{
  "encoder_arch": "swin",
  "model": "contrastive image-text model",
  "dataset": "regions of photos with short descriptions (Visual Genome)",
  "train_examples": 101725,
  "image_size": 40,
  "crop_scale_min": 0.5,
  "horizontal_flip": false,
  "tokenizer": "char",
  "vocab_size": 61,
  "loss": "softmax",
  "embed_dim": 384,
  "encoder_norm": "layernorm",
  "encoder_norm_position": "pre",
  "encoder_activation": "gelu",
  "encoder_mlp_ratio": 4,
  "encoder_head_dim": 48,
  "encoder_fused_qkv": true,
  "encoder_bias": "qkv",
  "encoder_qk_norm": true,
  "encoder_parallel_block": false,
  "encoder_inner_norm": false,
  "encoder_moe": "soft",
  "encoder_num_experts": 8,
  "encoder_moe_every": 2,
  "encoder_expert_mlp_ratio": 1,
  "encoder_slots_per_expert": 1,
  "encoder_shared_expert": false,
  "encoder_patch_size": [2, 2],
  "encoder_depths": [2, 5, 2],
  "encoder_widths": [96, 192, 384],
  "text_encoder_causal": true,
  "text_encoder_width": 128,
  "text_encoder_layers": 8,
  "text_encoder_norm": "layernorm",
  "text_encoder_norm_position": "pre",
  "text_encoder_activation": "squared_relu",
  "text_encoder_mlp_ratio": 4,
  "text_encoder_head_dim": 64,
  "text_encoder_fused_qkv": true,
  "text_encoder_bias": "all",
  "text_encoder_qk_norm": false,
  "text_encoder_layer_scale_init": 1.0,
  "text_encoder_parallel_block": false,
  "text_encoder_dropout": 0.1,
  "text_encoder_inner_norm": false,
  "text_encoder_positions": "learned",
  "residual_init": "none",
  "optimizer": "soap",
  "beta2": 0.99,
  "learning_rate": 0.0026,
  "beta1": 0.95,
  "shampoo_beta": 0.95,
  "eps": 1e-08,
  "precondition_frequency": 50,
  "max_precond_dim": 1024,
  "one_sided": false,
  "adamw_lr_other_params": 0.0012,
  "max_grad_norm": 0.5,
  "cautious_weight_decay": true,
  "ema_decay": 0.999,
  "max_steps": 5700,
  "batch_size": 128,
  "epochs": 7.2,
  "lr_schedule": "linear",
  "final_lr_fraction": 0,
  "warmup_steps": 280,
  "weight_decay": 0.3,
  "adamw_weight_decay_other_params": 0.05
}
Rows from block 3 of the image encoder of a small contrastive image-text model, named by matrix and row number. Rows with one number within an expert belong to one neuron, the router's apart. Each number is 500 + 40 x the weight over its row's rms, rounded and kept within 0 to 999. All counts start at 0. Numbers have three digits each.
Before each expert's rows are labels from the 100 images, of 14976, where the router gives the expert most weight on average: "strongest on" is what is common among them. Only what is clearly more common there than usual is listed. The data: regions of photos with short descriptions (Visual Genome). In brackets: how many of the 100, against the usual share in percent.
# router: slot weights (encoder.blocks.3.mlp.router.weight, 8x192, trained with AdamW), inputs 0-95
# up: expert up (encoder.blocks.3.mlp.up, 8x192x192), inputs 0-95
# down: expert down (encoder.blocks.3.mlp.down, 8x192x192, transposed), outputs 0-95

# expert 6
strongest on: text has "sky" (59 vs 1.8); text has "blue" (41 vs 5.3); text has "clouds" (35 vs 0.7); text has "white" (28 vs 11.8)
router.6:488525492524473521520492535431463533505459490489464566461533523530521486487523482468486537548505473522466445501544418478529547565581480549551568574524484451475481507521454507490491481427491508431537556478510517538433501449525454503560514496526528520443437374477569522530558530527441509563
up.13:496542452530510462470504463552415533537578575483481387491506496494441482474458558485468534590419530520486543514505496505510501465514473444532502443416477487528463471545531547542598442486501462552459408510485468503501497477538503558511522477496489580513521505451488425496468467535531554495
down.13:519534505463478484522452504497581421486453463515527537512542478555558519513494429501523481448456554492516499467495482471444517570497403476437519468496461473476454515516468463483443476554492488500538567550526563480542454505511539479517471479522478492509493494557558492513480534499539520498
up.14:472455479507506444479471580549600479520479582455551561553478517529526477498464488534470562463517551447592527514476488495525560474496497534497504511502516545486468549522528439474504520557524459499453465497507514459531503538430584544474541534449521448478359468576449481488468510516471473525
down.14:510491473533492483500491495500458491516512562506506440445578575546499485473572536462531461477478483586437507502440527453513497614522526510495429447488529492520456462542434425444555475507452587494544513583471471459502504521589530507466438550577531478510576447494485483542450445441497503472
up.15:521511461564630490535455527509502439499473479519510488474564549451505530491552417545450500473412553453501510504496527525483521538459451514395461464542484506446470527472485563550585460528472536591491561530459478468542454493569493539477504492418527518436538499478511478466509508504509532519
down.15:495529479466556463457527501416497510460485518500487474478500546501474480481451603465443529513541504501456545481377446449566485498518519518489519489508561538492492512484515519421479560435486513500507486499528556450465556419499520508532500457536438478504531485581485606490434525584511542490
up.16:450484519485417476555524475495412490455471496616605536530470549516550428444517521526519464501456518481399488526494509534497500525447507511547521485526498536496523468491517359537512503498529492458506435438497543551542472498509479515487523470489540480469518513462512455538423466496475481513
down.16:553496529549534456505508524420473437482455572474441475514458468486483490510559546464574432480493483493456537538495450470461522479461506571480554536562498473538481461417489562548510504487499512517494573479506447508467491502542527500555556383471543573493436427549400464477464517473588424485
up.17:515460535541499519577544553500410474582491499450520513467453438433474473525452562528516562488516435459460507465500560509393462479534513463476476473500523488545491565433571498516537486490438479470501458557522515543487472484514515455379451513540586478535518464518517510526454547457491523496
down.17:447546527468478502530564461409490529459491488541533415546519520507519527469528504523476515520547524549465514493499457546464519566577456479509520474495452479534552489529499424486451486531554515525490504461462506527506490565466473609490517517424476538547547482518460468446504557488545512457
up.18:494506462511496476475507487483510538449540464482513525525460519545491461500506506436412398505522483505504549626462460495465506484614501482469491462528486512524474461480401435443488514535464527492438456546496478495469520523550504500532483491475487521513450523499494458475426525541486478412
down.18:481542439507654504519545538507488500485511476587501493523480510447465537489446479525532512437499444474541523484498457520541528491456537509512488527408518533520485465486517481473430453489504546524501527506505498555468429486474505432475531394532490496501583566482442443420517533488514510480
up.19:468554534451493465495479510537455497496494523488459421539475458577553545451589486426498539458512470551504525442545473573523468463521523503478513534483539585444464516477498482518525537521524533470512495516481521542491451467495441506510480505462503539500524479500505566536468478500479470519
down.19:514486486570507480485482443596458456574452578487512541493452538489470536485519500487430402611603426537468539484444465506493519497567493481523506523499584475517584491518503514467439535527510457493500490493471541530499442527550527502447525471471514458513543545466467412453520484555535480573
up.20:490546532540539510502483495438636493456484539466525523525518491521425501468447507539523528515527540458531533496428478476406514501502456486499450544443466411520472505527461435528452457494583522463390458509496542522457490537499517434459540517412517489502455540515507553453477504515537436538
down.20:467452481447496494508608422506469548556525460504522506531477498489518492441582533492472513499555492525501479468593510429525564555537483498544488499535555553494497443547498535487469481567462541524625584427527497545509506508428459490500485469518502545434552460483488467528587504509410495409
up.21:490555545477506498469499512459499529510538496499450514477532472489477509537507478429517501521543584533460442525504537479411570421490451493463458510449443431539526520555436521460441517490569536482445490519522509511585537437429500535546586510481462445535446489533406543456497548465490458466
down.21:488615458575554507434467459508624487499444579549494508496503506518527512502519517501467514476531507424400470522497482428590452525472500542457490469543542489531442447508470484480505529537526458566542469546443495477476486538467564474550465467428468500491500533442468470451533429501516497457
up.22:488440519457471423537546481469505512464433515448511524536477460505600558514504462553564489514467520475514545472525556570461449486510504503446584569498515518413487523499482436492487472474541505469471499481493511550506513526520471461499507486448475508459563529552492466491496485462501536514
down.22:488517554569523465487540517571473480470439510495487541479492518499467478576452465494517477513466436479468481480512455468451544482487578577452443464488456507527494432504465460471545514511522492477402536436481561524508506490490473409484533487491543516520485502425554496478475562527491375565
up.23:479513515504510484480450471429463475466480519524495506546486558481502494596462502365509496531508529496474533473542561522428478447499434552517504489456577504476448441503470528462504528481439538515448526532528548504529538485497504516512540471427504451521466519531556477516589487431485577566
down.23:535513530533549497475497492573513560547507496459441520565468502544504498441420518514423474466500485461434419489485455515564483513509506468531557529601509570489507548500515480500511550519530486535481494450476427465439476467466430395498541467488515559441440527487503461489460504537495447476
up.24:497484513526489504451486455506467520494580510597536509573513507526539467468520420508524419514520548497541524507489498590534493542540476532420546553513516510459435517511471503517530534419424527563529477424513523532540547483492610496526545503487448417465448506560547496575452479530562509516
down.24:555443507468553468489574556587508462507463458527480531472489452491514480505541549453503470489507527548549534482525495557518545490475463499448457562513473601555527534435453494466506526401474524497537485481490448468474559430542474479520510502493455436503542479481437607542528502466555503467

# expert 4
strongest on: text has "grass" (30 vs 1.4); text has "green" (30 vs 4.3)
router.4:565511509449454487628520447480445537544503537466511506428489532540516514525567522494478517469507444504521423523453457522470480483525503530496512517557457493509568499497490463459512457420546586490506474456448460515454522488505501513501550493507524589534553522457528446490519502514493508491
up.13:513483526481467507558489535495513406463493449523506514453479522482513562480483507488504523511460471542511438483535562556458522513529503574524495543519494476473343521506416467509503546458490513408415506520578460524540484448451514449510551556426472451515554511560476520468444576497494460513
down.13:470523462468508438569565450493465542468491488491479504560498516511490481492464523539478469544529491497496528540448491584526472489467482518481505474483569536517513528467514503483459508495476521482554486439515483511566501506438523493508563495455483540522474505488534428456577435627570573538
up.14:527519510499491498496490510484514522483537561515522456552482510545541499505498452537537467431496563461501438530521529456405512566444500546507529477504612565557534525446500536456513500491526505518514481468474527492459457447484508471533616412433533435543457526526497526480522532532550479509
down.14:492486507444497540517447496517549558528491473482515516452533469490527587509454513543477523465567481540476434551549475572517462485529469500498491461488496483450571432543508569586412607490540441497497507505456475503463507555521505542557483498544563460471423586523538399509456515514487605478
up.15:486369471537490509450490501517484546464434496547530497499521533495418445407441464528488504480435520548554487466471525449523458499516537473528535498512462515511518538463465553450538451501535444513562546524471547503518450515475491506505433463579506500495498484492502527466443537457479468501
down.15:524537509593516429513500453479485468507518470465526529549508496504495561484495497506433506478537409532583525556468507508510618496542531475494500548526472570493466481561547487508473455483490555513486567495536480499512519500530521516404537503576546560609443462466496484501529529488515496469
up.16:499528528475544549539471429453510535462532516490482512538479489489472404473520491426471426469517454512584443533516543507523548438437514541463434517503443499419581516468524527508522477540420586474541497501506450501501475541501475411528530490494511519559508548509572507505455520494425507427
down.16:488518433489566538456494536541484596492444516514541519459492508564484482491503505485469477411510505469476463484535561483415498514523464479469475488480549504476541489465503467475456557525523517458448522548487493487544400526535524524498485439458482557548467463558602479540549512510520501523
up.17:564476452526531480538540540533586467530506542513543516464489515522518597596485501492473479487521449507551583497451499484522489525543517581541525446503449511443452477511436537470475496531469499420523505445461470474575509544480493548523510469541470483565486499542504509499579555573547459434
down.17:446449558491540521528475449483521480491511473469461476516555497519481451469495452473568444577584512487565502542503476533513496482525528471477431432452467490585565495500480518491463481521546529495519527492524450550564501541518491431473566502515577505440477526502545503475413510502570526540
up.18:531498617489544521509471575522533531557464477470501496532530567465537460432501496583426529463483472488466511482475507515552581451506511517476541451541536441478507513478529493493438557482469468513511460475496450504551427495453461508538547455583438544541497533494459494518489456471479506649
down.18:495497481540536491483463481511499489514478563487608478458504531559513492602527507513543504406442535560410495461499521514502481558446509572480497481539482558472479514497462458535476481493491508481443489486509485478431518458543580483531454593508586506447505495538522441450526430576558441491
up.19:502537542520509486442591453508478447556535593372508544492430546508486522505511444518561545530524473497545529573468521488514462541521544461506461526528468514520455532513485493492435500487483503520502560438496544528479532495479485508520538497486494457540491527436482502465459478526504525470
down.19:606533470580421508463494463508522543480540483581501484565519433586494502525567492484500453473562555530552502472519488526426506543506433429457559512461463414526557511500463531528518532481532513519507498488445514499573528510458430553485461529481510499501476474442469491505493577494480471435
up.20:507532558524596490485463456455538479485470550518484538531420511552554485515528458514517452524436478504502520532465421483506573528586511468485496461533494463447572453478490494545543554428356497508451588443505535527482484499463485505502485513542555532492572450560538572476501521525497481461
down.20:475447467459525461555474504543458501486517550510489477593469517463515530487495515449448456528448475482517529446459507437483462557475507488571472520422509524532431534505482497535498491493504470487437487504485424484501507427536468506443530481449481484446543544503532543561493532473445527587
up.21:482542513496525430530490558461549494496494466550437460457528461548510538494473518596469514556519516457532568483468524513511532543535460548455464478481432455500536486474503518485492417558478458472494553443523532510526517492452518529505552434511490433524496511500478514459434417543517453481
down.21:555540545428498492479543509544510493518494586502527503510480495482515489513577457561559546502459522443465490604505449538450513464562549501506545507502445508519385490483522468550489516481554530536485484466492474511500574519487566560465452585494518531565488470568433535470530525513469487466
up.22:512512499536530518529500529490391495507546426514514625561447515464529461448526508489467426452513458466508491532505477532546468495513482543571490515474562433497471494505477481511404498453524536529465485478484494508508441598476496476431510532490494492590484539481544527555457453530484508523
down.22:490441523559488494493502469461509560484504492523533508482564517482439515430484479512423475492449552527481563448533467483432477539516451547533539410459525509526525479430513547470561496547526525519469466494481523486554524538523540490528450467445461428548411447497523455437491469529477522476
up.23:482440466549476527424485523485503490502427532487515552475545547582539428565481461517458481466506536494506534521488520468529467478480495482527566526422515441438526503458433510493464555472575494445526462598616534495542482490491468440516461379532506466529500471514493543429502466459490448592
down.23:453424509468529527530556477474523511514467512481525508499541523478520526513450569591476510505491501474556487427501503426495451435575527533454492508476488421536496477530497458428501450516479582485404508477541491588546516543453514504490503467469498401494454540518460472472519524560593536445
up.24:520482610458487489520469520589553524492517569463471543545492469474474470514470506523528525520467477550388551480532494496510481528500541469482495480480478510483511474520602570491524506530490531491482546525491465527495446483547559468423497510515534448522430439510402440482478525506518465486
down.24:630410471494548533485566507505503569505535489469455434478491428516511530445482487458539520549545576486511558456402530497459476498448510520462471440497478604503528519519532548509482564454585521392485471521453471508466502405458590454486532508450474584453553499586547488481488549519542509498

# expert 2
strongest on: text has "wall" (28 vs 2)
router.2:552513470547517496538529503462449433612478541470498423480513501481428513460491535466477473456468463491549449495437520451535424462523522439516460457513478468534500542517558491430556423454538507555508496516478488408484570447497480548448454531578521526576487496416522447443520497464476503501
up.13:487450461522442482491554500534520461529510518576532528535460544526448497547455460509467478488539489485528498436515450507500514532498512477423437445524510517475587484471470521593476556536454569508532544427592546545532468396575499516490519541487547498518497529496538518470508481499502516501
down.13:503538483508448475418489461508485547534511535471503586550516497547498467562528527408470545590480489506533431596520527462475491574506490526483509536535511458491555486542455509522441529519518583461506509560537520481483491561466483483477494450447468473478471538563470441466505462488441510462
up.14:421443501549605502501502521528434491538452592469542482482591489502530537488481411539451454561499384565514478479518464486471496576475500446504431471526523517459437482453521509534504472485460528476468435517561505492551525451551535494486504429529513526529495491497578462463521497541513567548
down.14:473490470433477531520444554519524568462538487503437444519437516474460516497545494565518551501504554481487470571547469462540445557503440551530551565447428507444527542528492452504480513478569452492530479507465512418451438537472537559548538484485549540461503474527506466495535509521470518539
up.15:493527492493518530445514479453475508487537370425482463493493555501470516498529604517470445479534491453457519510543418521516485521445485517505532446538496502403563499506488469437482424435515525429519504463541541511507437565530484508570484479527463467501529509470518548505528504496491457477
down.15:528526527503472489456454520562478493526461575505522533419494477387394492480522491553524482528547556565526492542522540504518533514460497451488489542482452482526461516547461469546460504509495550603593462506548570496466527507503488521475542450466459533460507463530576471521509562543468503498
up.16:518578439525581538526472513518535513491464488559561495497532494523514497475521513552494486511565502436494519571565514540551492578466471517490500533525483490471525498460565477450520457469448522459503488467493426472491464579491516474470440440453462525543555548544529464479516574513439482509
down.16:483474576500455513498500520446400470595518479522539513453466505482468484500516521567494498534495495570490464529530485576426460455548441471464472442473496542507410522535486502531533481564432483458542514483544527423538544535561457483508518539455514491604445474535501511490549482576553518458
up.17:486468533479464511550512411521494560546449513520479470534579526461536483459457469507461576545512538459463530529535495458472484490532411490483509488527455454479527589491528568527513573496505553516568512485465447458493458549556484400509453430410586499545502509542370424462527523495480506536
down.17:519498496509501490473511509475537472561539523485501501510471521483506516456460488547500464514501506531536511455441443524485514534532487494521500418507543468534481433509460486435508454464512502508456525504459454500532541466430521577510530538609566558541529461611511536513466494475478504526
up.18:558555489478400466490572504490566510445565440510515467533508428476542459598504520411583527570439492532485524548524510536500466486517507451529524505484465533481510496609513495513528482480500525527490448548484421500607475521468518442479490511425467507493549510473570544529511496539409505512
down.18:516442446522527553497455518513420441549456527509456513494484459432542499487525514494503493506613498484448534496547555499554523490529531520467482458533549477500533489439505508504552546565492488476529489486587481512483492524577487484499491488525428563497542446547447465436478489550522459475
up.19:434402475593491532449489493449489484499490466483479482527579477512506493513532513500521516519542506491568530528479522541496495497548444560503514579497488509477480471465427432447448544527481465482538535502466548393509432507451475548470476443539430398567449505501511533560434481558443470616
down.19:504544454568547526537499421484565523467461496514492500511488514439528579449499526490581462544441547547490488520518480513434500537547472456465467504560568468550570539503521536418487432476520529580490490497491515501503537523465489501434505539568462561506503439585493405485429539453530505481
up.20:470523558493526557486520501591557515530537505495535555494568558593557473486508468508422501516412513524466515440468461533482538493530480473530499495437518532474460450450465495515490506504522454362460479501492472482456521503479511484495601528455470451500467417487503479482596477544539523494
down.20:521485531458513525490451556516530476435452448502548453494573559403520565454589505557437501534525552398504492467561480490578524532457493514496554572491422505499448487512458461483490473450473514509577499508423531450497488527521474487506483527468542521472617485525500525469378480455509511539
up.21:542502499441497532403566509523513518497470518472466516505518500499503489530500502450520418528494530517541473489443498518511482467468449504535520436503513486474535548498552434430468466508497522425478473499536498458542526551483476521505538464494454454500528518428530492487486548433484507416
down.21:543555539578477559505484534505518554521545483499507430469562498563417463484610561485500506483435539503513516444486600496544530424537551464531465519524474509450512536622525536496520505466496566522530496541411476518460481567554536518536547465575457513486448483510552455547518542592551520564
up.22:482574511475513456497468555481515435526564568574404460512455581481509527416494544529505511454475480564609517528498477414513532546522487546531452433501497537490535491442484555464534491477505496509490513521544543448520503477502509538501480480436487500501478496578575465492571477491398507491
down.22:485490455525462460545468465498516472491452428469526481503463470551471487542545473471411501529451450451501510464508508488503514470462501515542522528513482511502564499509498472537446579462504488490604512502492527495544525511523549417491481483580485596510515561403505508511483489525613476625
up.23:495470486510450499527543472552457481510593506484520555520500479427514510471475522522439457520553420522527531518444505525517527500505579507441577513604488512482461486481517465481489615467481508482478525536447506527511508450511475515523524564454499462479474537548482531537460517451518453459
down.23:499506444470481515487553517461461566544455502526511467443453515511486561504538542475464541426484562481445469535481468512475488512509523458493469528479481451509498533554422407409470470507518508564551443501503538445543479497529499528468479481544549525561510476453507390440559530548524461489
up.24:495515503489497456505479479460613542431434488430520542484489474501553543536495415599480480502457491484477526471553448542552599508552488532465500507467520485549530498468484575475461532493524533469507572497438461559528533451485538503567528484458426414482514529520483444493465446457578527465
down.24:444522517446514559537473539483437476470532498498501559472488483477513540551547467554543473484400508505436501512597437477504502540426525428467454513540464522485526522544457498566450493467467434487504536545532541508522517474500472515502502494525504497401433446488543464474523528510458586473

# expert 3
strongest on: text has "red" (34 vs 4.1); text has "sign" (25 vs 1.9)
router.3:469545580533503489495494494529515493466498477527442543482529528524510497492566466524492450576484456521557546540508558477487582577468483550457444559557489536469483487474474458460504477432403484547512536511502479489501434440549574555496445515433484539425564539520538518519490483471541506503
up.13:469512464488547453465466451480535492516463536518504462509422533443532522528460480495498532421405540464639460546559466565523491470512496530493523493524495557537485404524489549512515581531455486534520501509524539531477520437496535432554462438502492478445466488504495608483548522509498516559
down.13:477526527482474512541510491498447424488536537533495523451485504495540465465454509448525524541445524468519487445538540506494513438579466485490482493479479516569538487449524549533548484431473423522460417500417488478511467511601469544533602514514509505484516496479472451479470512482491520505
up.14:544509451461535503548511505517464451579457483483452459525537505491479541504459431523505573516525528482429503470541503519413497508378504436519515508452459501458496408483478487490609512472477482528575508519394486506493523524488482488469452502545568545477439453497422525534487468466470481495
down.14:542474508481465536409482504519475493542477486439570489515446467488461456525433575505540485435414522465433498511534552492529562519547522493491562496492478500467498545476410441543555484531501479541420514550503573472495488486496537452503482486490530450541492518524440537507481515495456469617
up.15:533462513470472508511529461532520491523485530537526487523451580495468467525460471440495490478551507524408478496521531505481556511442506512530565448492555521469429509517521523518542469522506558509491448506535460479507477526496500530584519519459549452492541526549520531462479349476520431439
down.15:553479479479501495525485491547488528523507475490484517554499493514541517465481504511561454534512527529529495546461468513523582538523482454549509458585501512485462560491500470509488526568472531499546477506469469517543466526493503491602531496526424508441429545469518488477459470522584526480
up.16:523553405529546482531547500469410454443514520507459504531475575514459449431483512449524495411451542513489536488584550589547495510443536516505482527548526559521488450460522475473502506493547493534558482439442506488451475523505472437576506488504489498495548471539474485521404486489484489443
down.16:523510515539552465423457507524558498532503412531518553449506515478560484513525473514517572502569507451467480511513510502415566530554490450459502508482492469556476547484484465567491479473440551491498559457509492494512520476526498506494491492527500568516516545530494568522536467486548534463
up.17:466495506473460499502551471474519583456608550439493524460498484476531424493493509521538538537484500492461449524556482501535496521504463490520501482558502549502526481559517493448530463553551442487508387424552490506575568515539433468442502509556500500495537554511445478493585492514507551542
down.17:502464523519542504448452462490523550469519550468500485485500480530443522514487439441335447510450524541422510467497468518458547496554543525511605563486456540493550487510522477512498554512532435536531496441537518443523515468414461511521501461450439433526494526515450544540486522571508451500
up.18:462543528421576527495518483484562438476535481558467532603530501410441519520511464487502391549533462539491470500486520489523489569498566566542477494474498567489505421498520569479530506475515522443483450471567490491513545605527524530542494459514530492477521468485496448510466434581557592512
down.18:573453446550577512475540517463445521507533550528566463449550435580501465455517552541562513446531434487548571509443525497485475466493490464530469500567572471450457539538457559511558483409481462564522441519486526477583464514493503561538478509427526508466575537451504489473517431510455541457
up.19:510530484578493467559463455482467522494518486501506456515567521493419504502517469509511504499470544531442547526523435552499528490511499532441474499480481478605500548540520502496456528403473547533466482479489419535476501427514568459578484489474488503502537510494483422445499516510510537438
down.19:548443491511463472578534550502536449478482482578489500461508459471534511473526435480552553588485488525488575484537481526487542466514515585495510494530509491512472514448464554470509485609561453464470537453491485454522537537540449490549481523461542485519475522431488492620533495433507485515
up.20:506479482492501529511533568450468499602501490536517564508481481580462512446512489498605498515532490506520469529478571471533502542469566515434477502477527465579489500521512489486527470502509493513462475450405481520498540530449494492410463567568513469520407510448437477479561527386465520468
down.20:515506546493520508496431496532519538519480511466544519501495511448557550654453497461482496502530526480485494495554486448492519483567531522396464496500467542531478523485460525504494546489439469488505563493517532475388491543517439550520454505459532523520527521535552494378504460546526479474
up.21:493576526514563568481515494488445466495549484481513464519450519555557475461489558529517496535401510563451493575500513452497557520486473510505440529475463554541526546509463497485500470475430491385442451483582500475524448564511496470515478500555461502459568486510439484514514531469438493519
down.21:483471419579498488578478584462583486543458464535495547489466478480505525431531450511520439546492483528540499565480466501491571580530540486521515527478482524469460459506485523579461459480487545488575509513481444452522509527517471466490603452472494509487433558473494484521483523485527503462
up.22:466415470544523505494537512469525487493473524500481576499453499495543516416515548494542463515512481534493500473504545529470570503445468466426501525430546503455543466581530504522594501455513453485501522511543446421480426470446492514469472507473549495447528406513436506474495494478510498540
down.22:491554489482511470406489523558399536541480531460504481499495527438502485535465434509446549485546489500538515521525562527501493412472528519485504532535503509457492412440449507449489474503445574433510516518546517536539538470520586469508511445531459503529499525522493488471430471423475565580
up.23:490470536487469577494531533504512541488497517471490479459609498579479416527426497532516483483463452488519539601498397504453571474514490416519453506358478532497528475538502471519537483429509488477547428484481518524496535519568513469523580542516524479464522478441513500574588532506444489536
down.23:535485448537553450475531454532468405573490487573493505557423525487536545488548446525472512495497489502501435430567570449564451540507469513478480582502536480465454564476522399507471503517513560405486469525496486497478535459456503532464401493422476507486542503543482530501447525577488518435
up.24:501489546545493488497522498420519537594475422490468487466444506507436512559528533517495504500484484644575451479599429517439500425451443505493520483520511490452522475507489408522523498476501472485502584512437474493503529554544488486514523426581566490548486550472438609466483511488458538489
down.24:571510508521485413470472533555565544553468541496475429492534497536551515439495562491501512473564511447491446545425513533502493526550523492490510554495492518484504528484454508586541509484455494501513436506519582473486445424533445500473545572497495497437545545563511451470582513469498493506

# expert 5
strongest on: text has "sky" (49 vs 1.8); text has "blue" (39 vs 5.3)
router.5:491547460598578451452444584563452494502465525451492471553539548498495577478509489563531582497515536476469533502499514436532449508515481494543490527516481490512404448487548476545455499535515451489533511538571512458487524493480527497492464556499517521499439453471561473455470429464570471479
up.13:528491509573538573430504544578491506553467545512488539486480492539487478470555452377458483487501513480488484511458476519484525480522474429471535526506491544423518520587451467502540499496554473550502488604497512498448466460459537533548452561495501457487537488532471420458527449482499473524
down.13:439504465505440466546519471443518535554456568543559523454551518512511520510558575488532499442494463481509506465549464480534534446453502449513540543515480414510458506409561482496424451413469558465481506469503485500557469548500527504533600440534652515475471546499425517453500493513449455443
up.14:471442532423484457524437445555485468427519460508469475482541491515495533452478566527513473513485504474464527516480545403507467511442498535526491526551496414520431530520575487443546517573542491475491468451525459488507506510514575458470523539473491485475532470510493522482501466500535515496
down.14:489475532447496532429492500446444539493486529520486470460508502526444473421499508486525439478415499528548542437511429530495514518513517501508464454473470512436530547584488502456487512467502432471514589463523504597528495485486522467533487492514548484517453558579521389495481507484479518480
up.15:488505552517456565501502498463493485458540495443510498460424488559437488512552513491459503460485448446530448470486418576517457511483567534532456511513468532530499535604495553517509465487535580541451501491533534535499563451472494433524506495616562528521451463507490477507608504522519513567
down.15:528504440526491473491516474506544522510530540530508494568564513490561488486516498491493476470498524534571525515477496509488518478485511439510456558520536529455489472444554492555423483524453554480474444505491470488497529486485437474471516450458454497493476491512535507491444491557474505486
up.16:492435572518482495476501452463515471476475476485530426420516564502522519513504503563446595527546462483496459472451529566506556463548494508503512462496421544477548520554436519551521431508433547521533507497489519519494567457468460502492529475562479441482507557487533477486541543510549454567
down.16:541557471569536483500564501504487554494472503517492589572459497558522501512506601500454525515419496496453575508460505506460483510400446480523456550479523464520530536479412477478503510456536500464473503502553553515478484496568491408527473469504522508491521488523511472486448508464543489538
up.17:503486598467432453484481451522453438523514395486516454483562550385438576499538443487489536518525458498443530531508479468483562493477437528529486484474523461497534521476515511459507493489493433532494508536534444502491435499482526505502543502489421511524476545597430530502577573530553479480
down.17:509555437488502547477564436462538574537515490546493515551441556520569499498488510507499505535526513463470464478479552556478408513513529442504445466476491488438512506562530529592551468499508564375504529476481492549499531491528510499501436492547496545437529520468544537458477521481477507565
up.18:534496478537500456476473508523543486545474475522516515505511499541499489502468483503495496495453580530487514481487496494526520500465484486455536494465514548482563504480490433528540522461502400491530522532537460459458457473490580540513471547481508461465408439529505605427484478481559487473
down.18:538398484539454526514481427484435423577444540461584492430532483535435501474471487511498491518489499508590530496497483540470467587482477494485505527490527528542506489518553514495475543510415418444557473541475473527530499521501512489495484457523544504528486469453446506519467577491378456464
up.19:558596516519541535577416538577489520567496529508466494464493465499487546501550525567488519481515466441639472510480484490445478463530552430484452509488559497494533514532522511468540501523502484528508476532501496493465627477565525556500466599535486492481551454452503489485503538421496455519
down.19:504461532504488453418542538505513515461529452534532455550541479517453482530497437481482452427470558487472519515553464439585499542469419529464485510509506495473457524473476497449429498506510489494532542496480456482576480551416469524500473395494518514504450504502457548499434452551526489505
up.20:470482431498527584498421439459468378440451469578463521590460512452603518539461462484520466552495504514551578473537467506491481446484487528510520541586478531511495488505503506532582482492490507513530443463514456557481524469424564527556566514525520474476505485474496452553512460546579484452
down.20:457462519479509456512575482555559551533584644543560506468509549510486473446495480469431511478530513477497504533495468411447536453453554496540538500444530520481532491509489510476503517508480504492476516438482518462524515516546502460513445493407553513516493445443398495476481510411494478565
up.21:519515483532588444509506495561487507503496477470496466581503498561436473568518465442460469525552581497516498521485520456551542543450527392506432511488518453442524490468546495470413459455599415518487514514495520475487583421470542499491497465472485460461467494509511507444478470488536538524
down.21:494554442516524486457512492537529527528471461527464440491578507475534497504506509521509491474484515529506508487529490562552497514485472530519521468504476506529542505498517543534485457637510516504498467436566391498494534545509523493472510435489510547502544529446516535543524514475569526517
up.22:473532430451443535482474550468412515470478504509532504501485550429501453492484511478541417534539503483540501468516468554551510526570492465478582523483447489466454479459481384572474442504472476594448519578561526475489522478440422454487451472488549527517486531500476551505539503479486550595
down.22:536531533547549495475468481517573494513503547543481496511494470504436529526516504514494516477404527415409521550497522531508450469480463605496529485472484481524557458522508542504566529507464492480471505442445487433503464487555529498464484480510482556479521547509512495500497489528439506489
up.23:490486496517472552618484458474589488476555473432461530389602442531431529477570556456535551502514473456475436474513466502538507475456476512537566516534491521478494493498476459458508483515499491529500526531370522456575509535468531495451532494522519536480544546458531442484529419505532537530
down.23:434475609533499472511450524571499496400457502519523482488449482434486487531541505517466471516457519502505502412526524471473566529494485487483504525492482499520538528444448449484462553484462425494506449438532492505409568507473485515498470427531404541509548527522559524544484516555496480516
up.24:501527559458543467481463530538469482548505516461505448534509474444493474465490472484526466447501461515549561471476422411520469424489478448480429599434473486503488478568542514479565469489534510507570528518499480472477505468563507569492450491480524519464523603494541543456504406421502511495
down.24:482524475460401572548531502477538570481514527541523482508492519470575524538543489507493498539506493474446486509535484565540422510530525473452495499491424469460496469508560491463489555595450543560475485525535431513499463504455453535480423459520526570553483454464484495492416518571528460514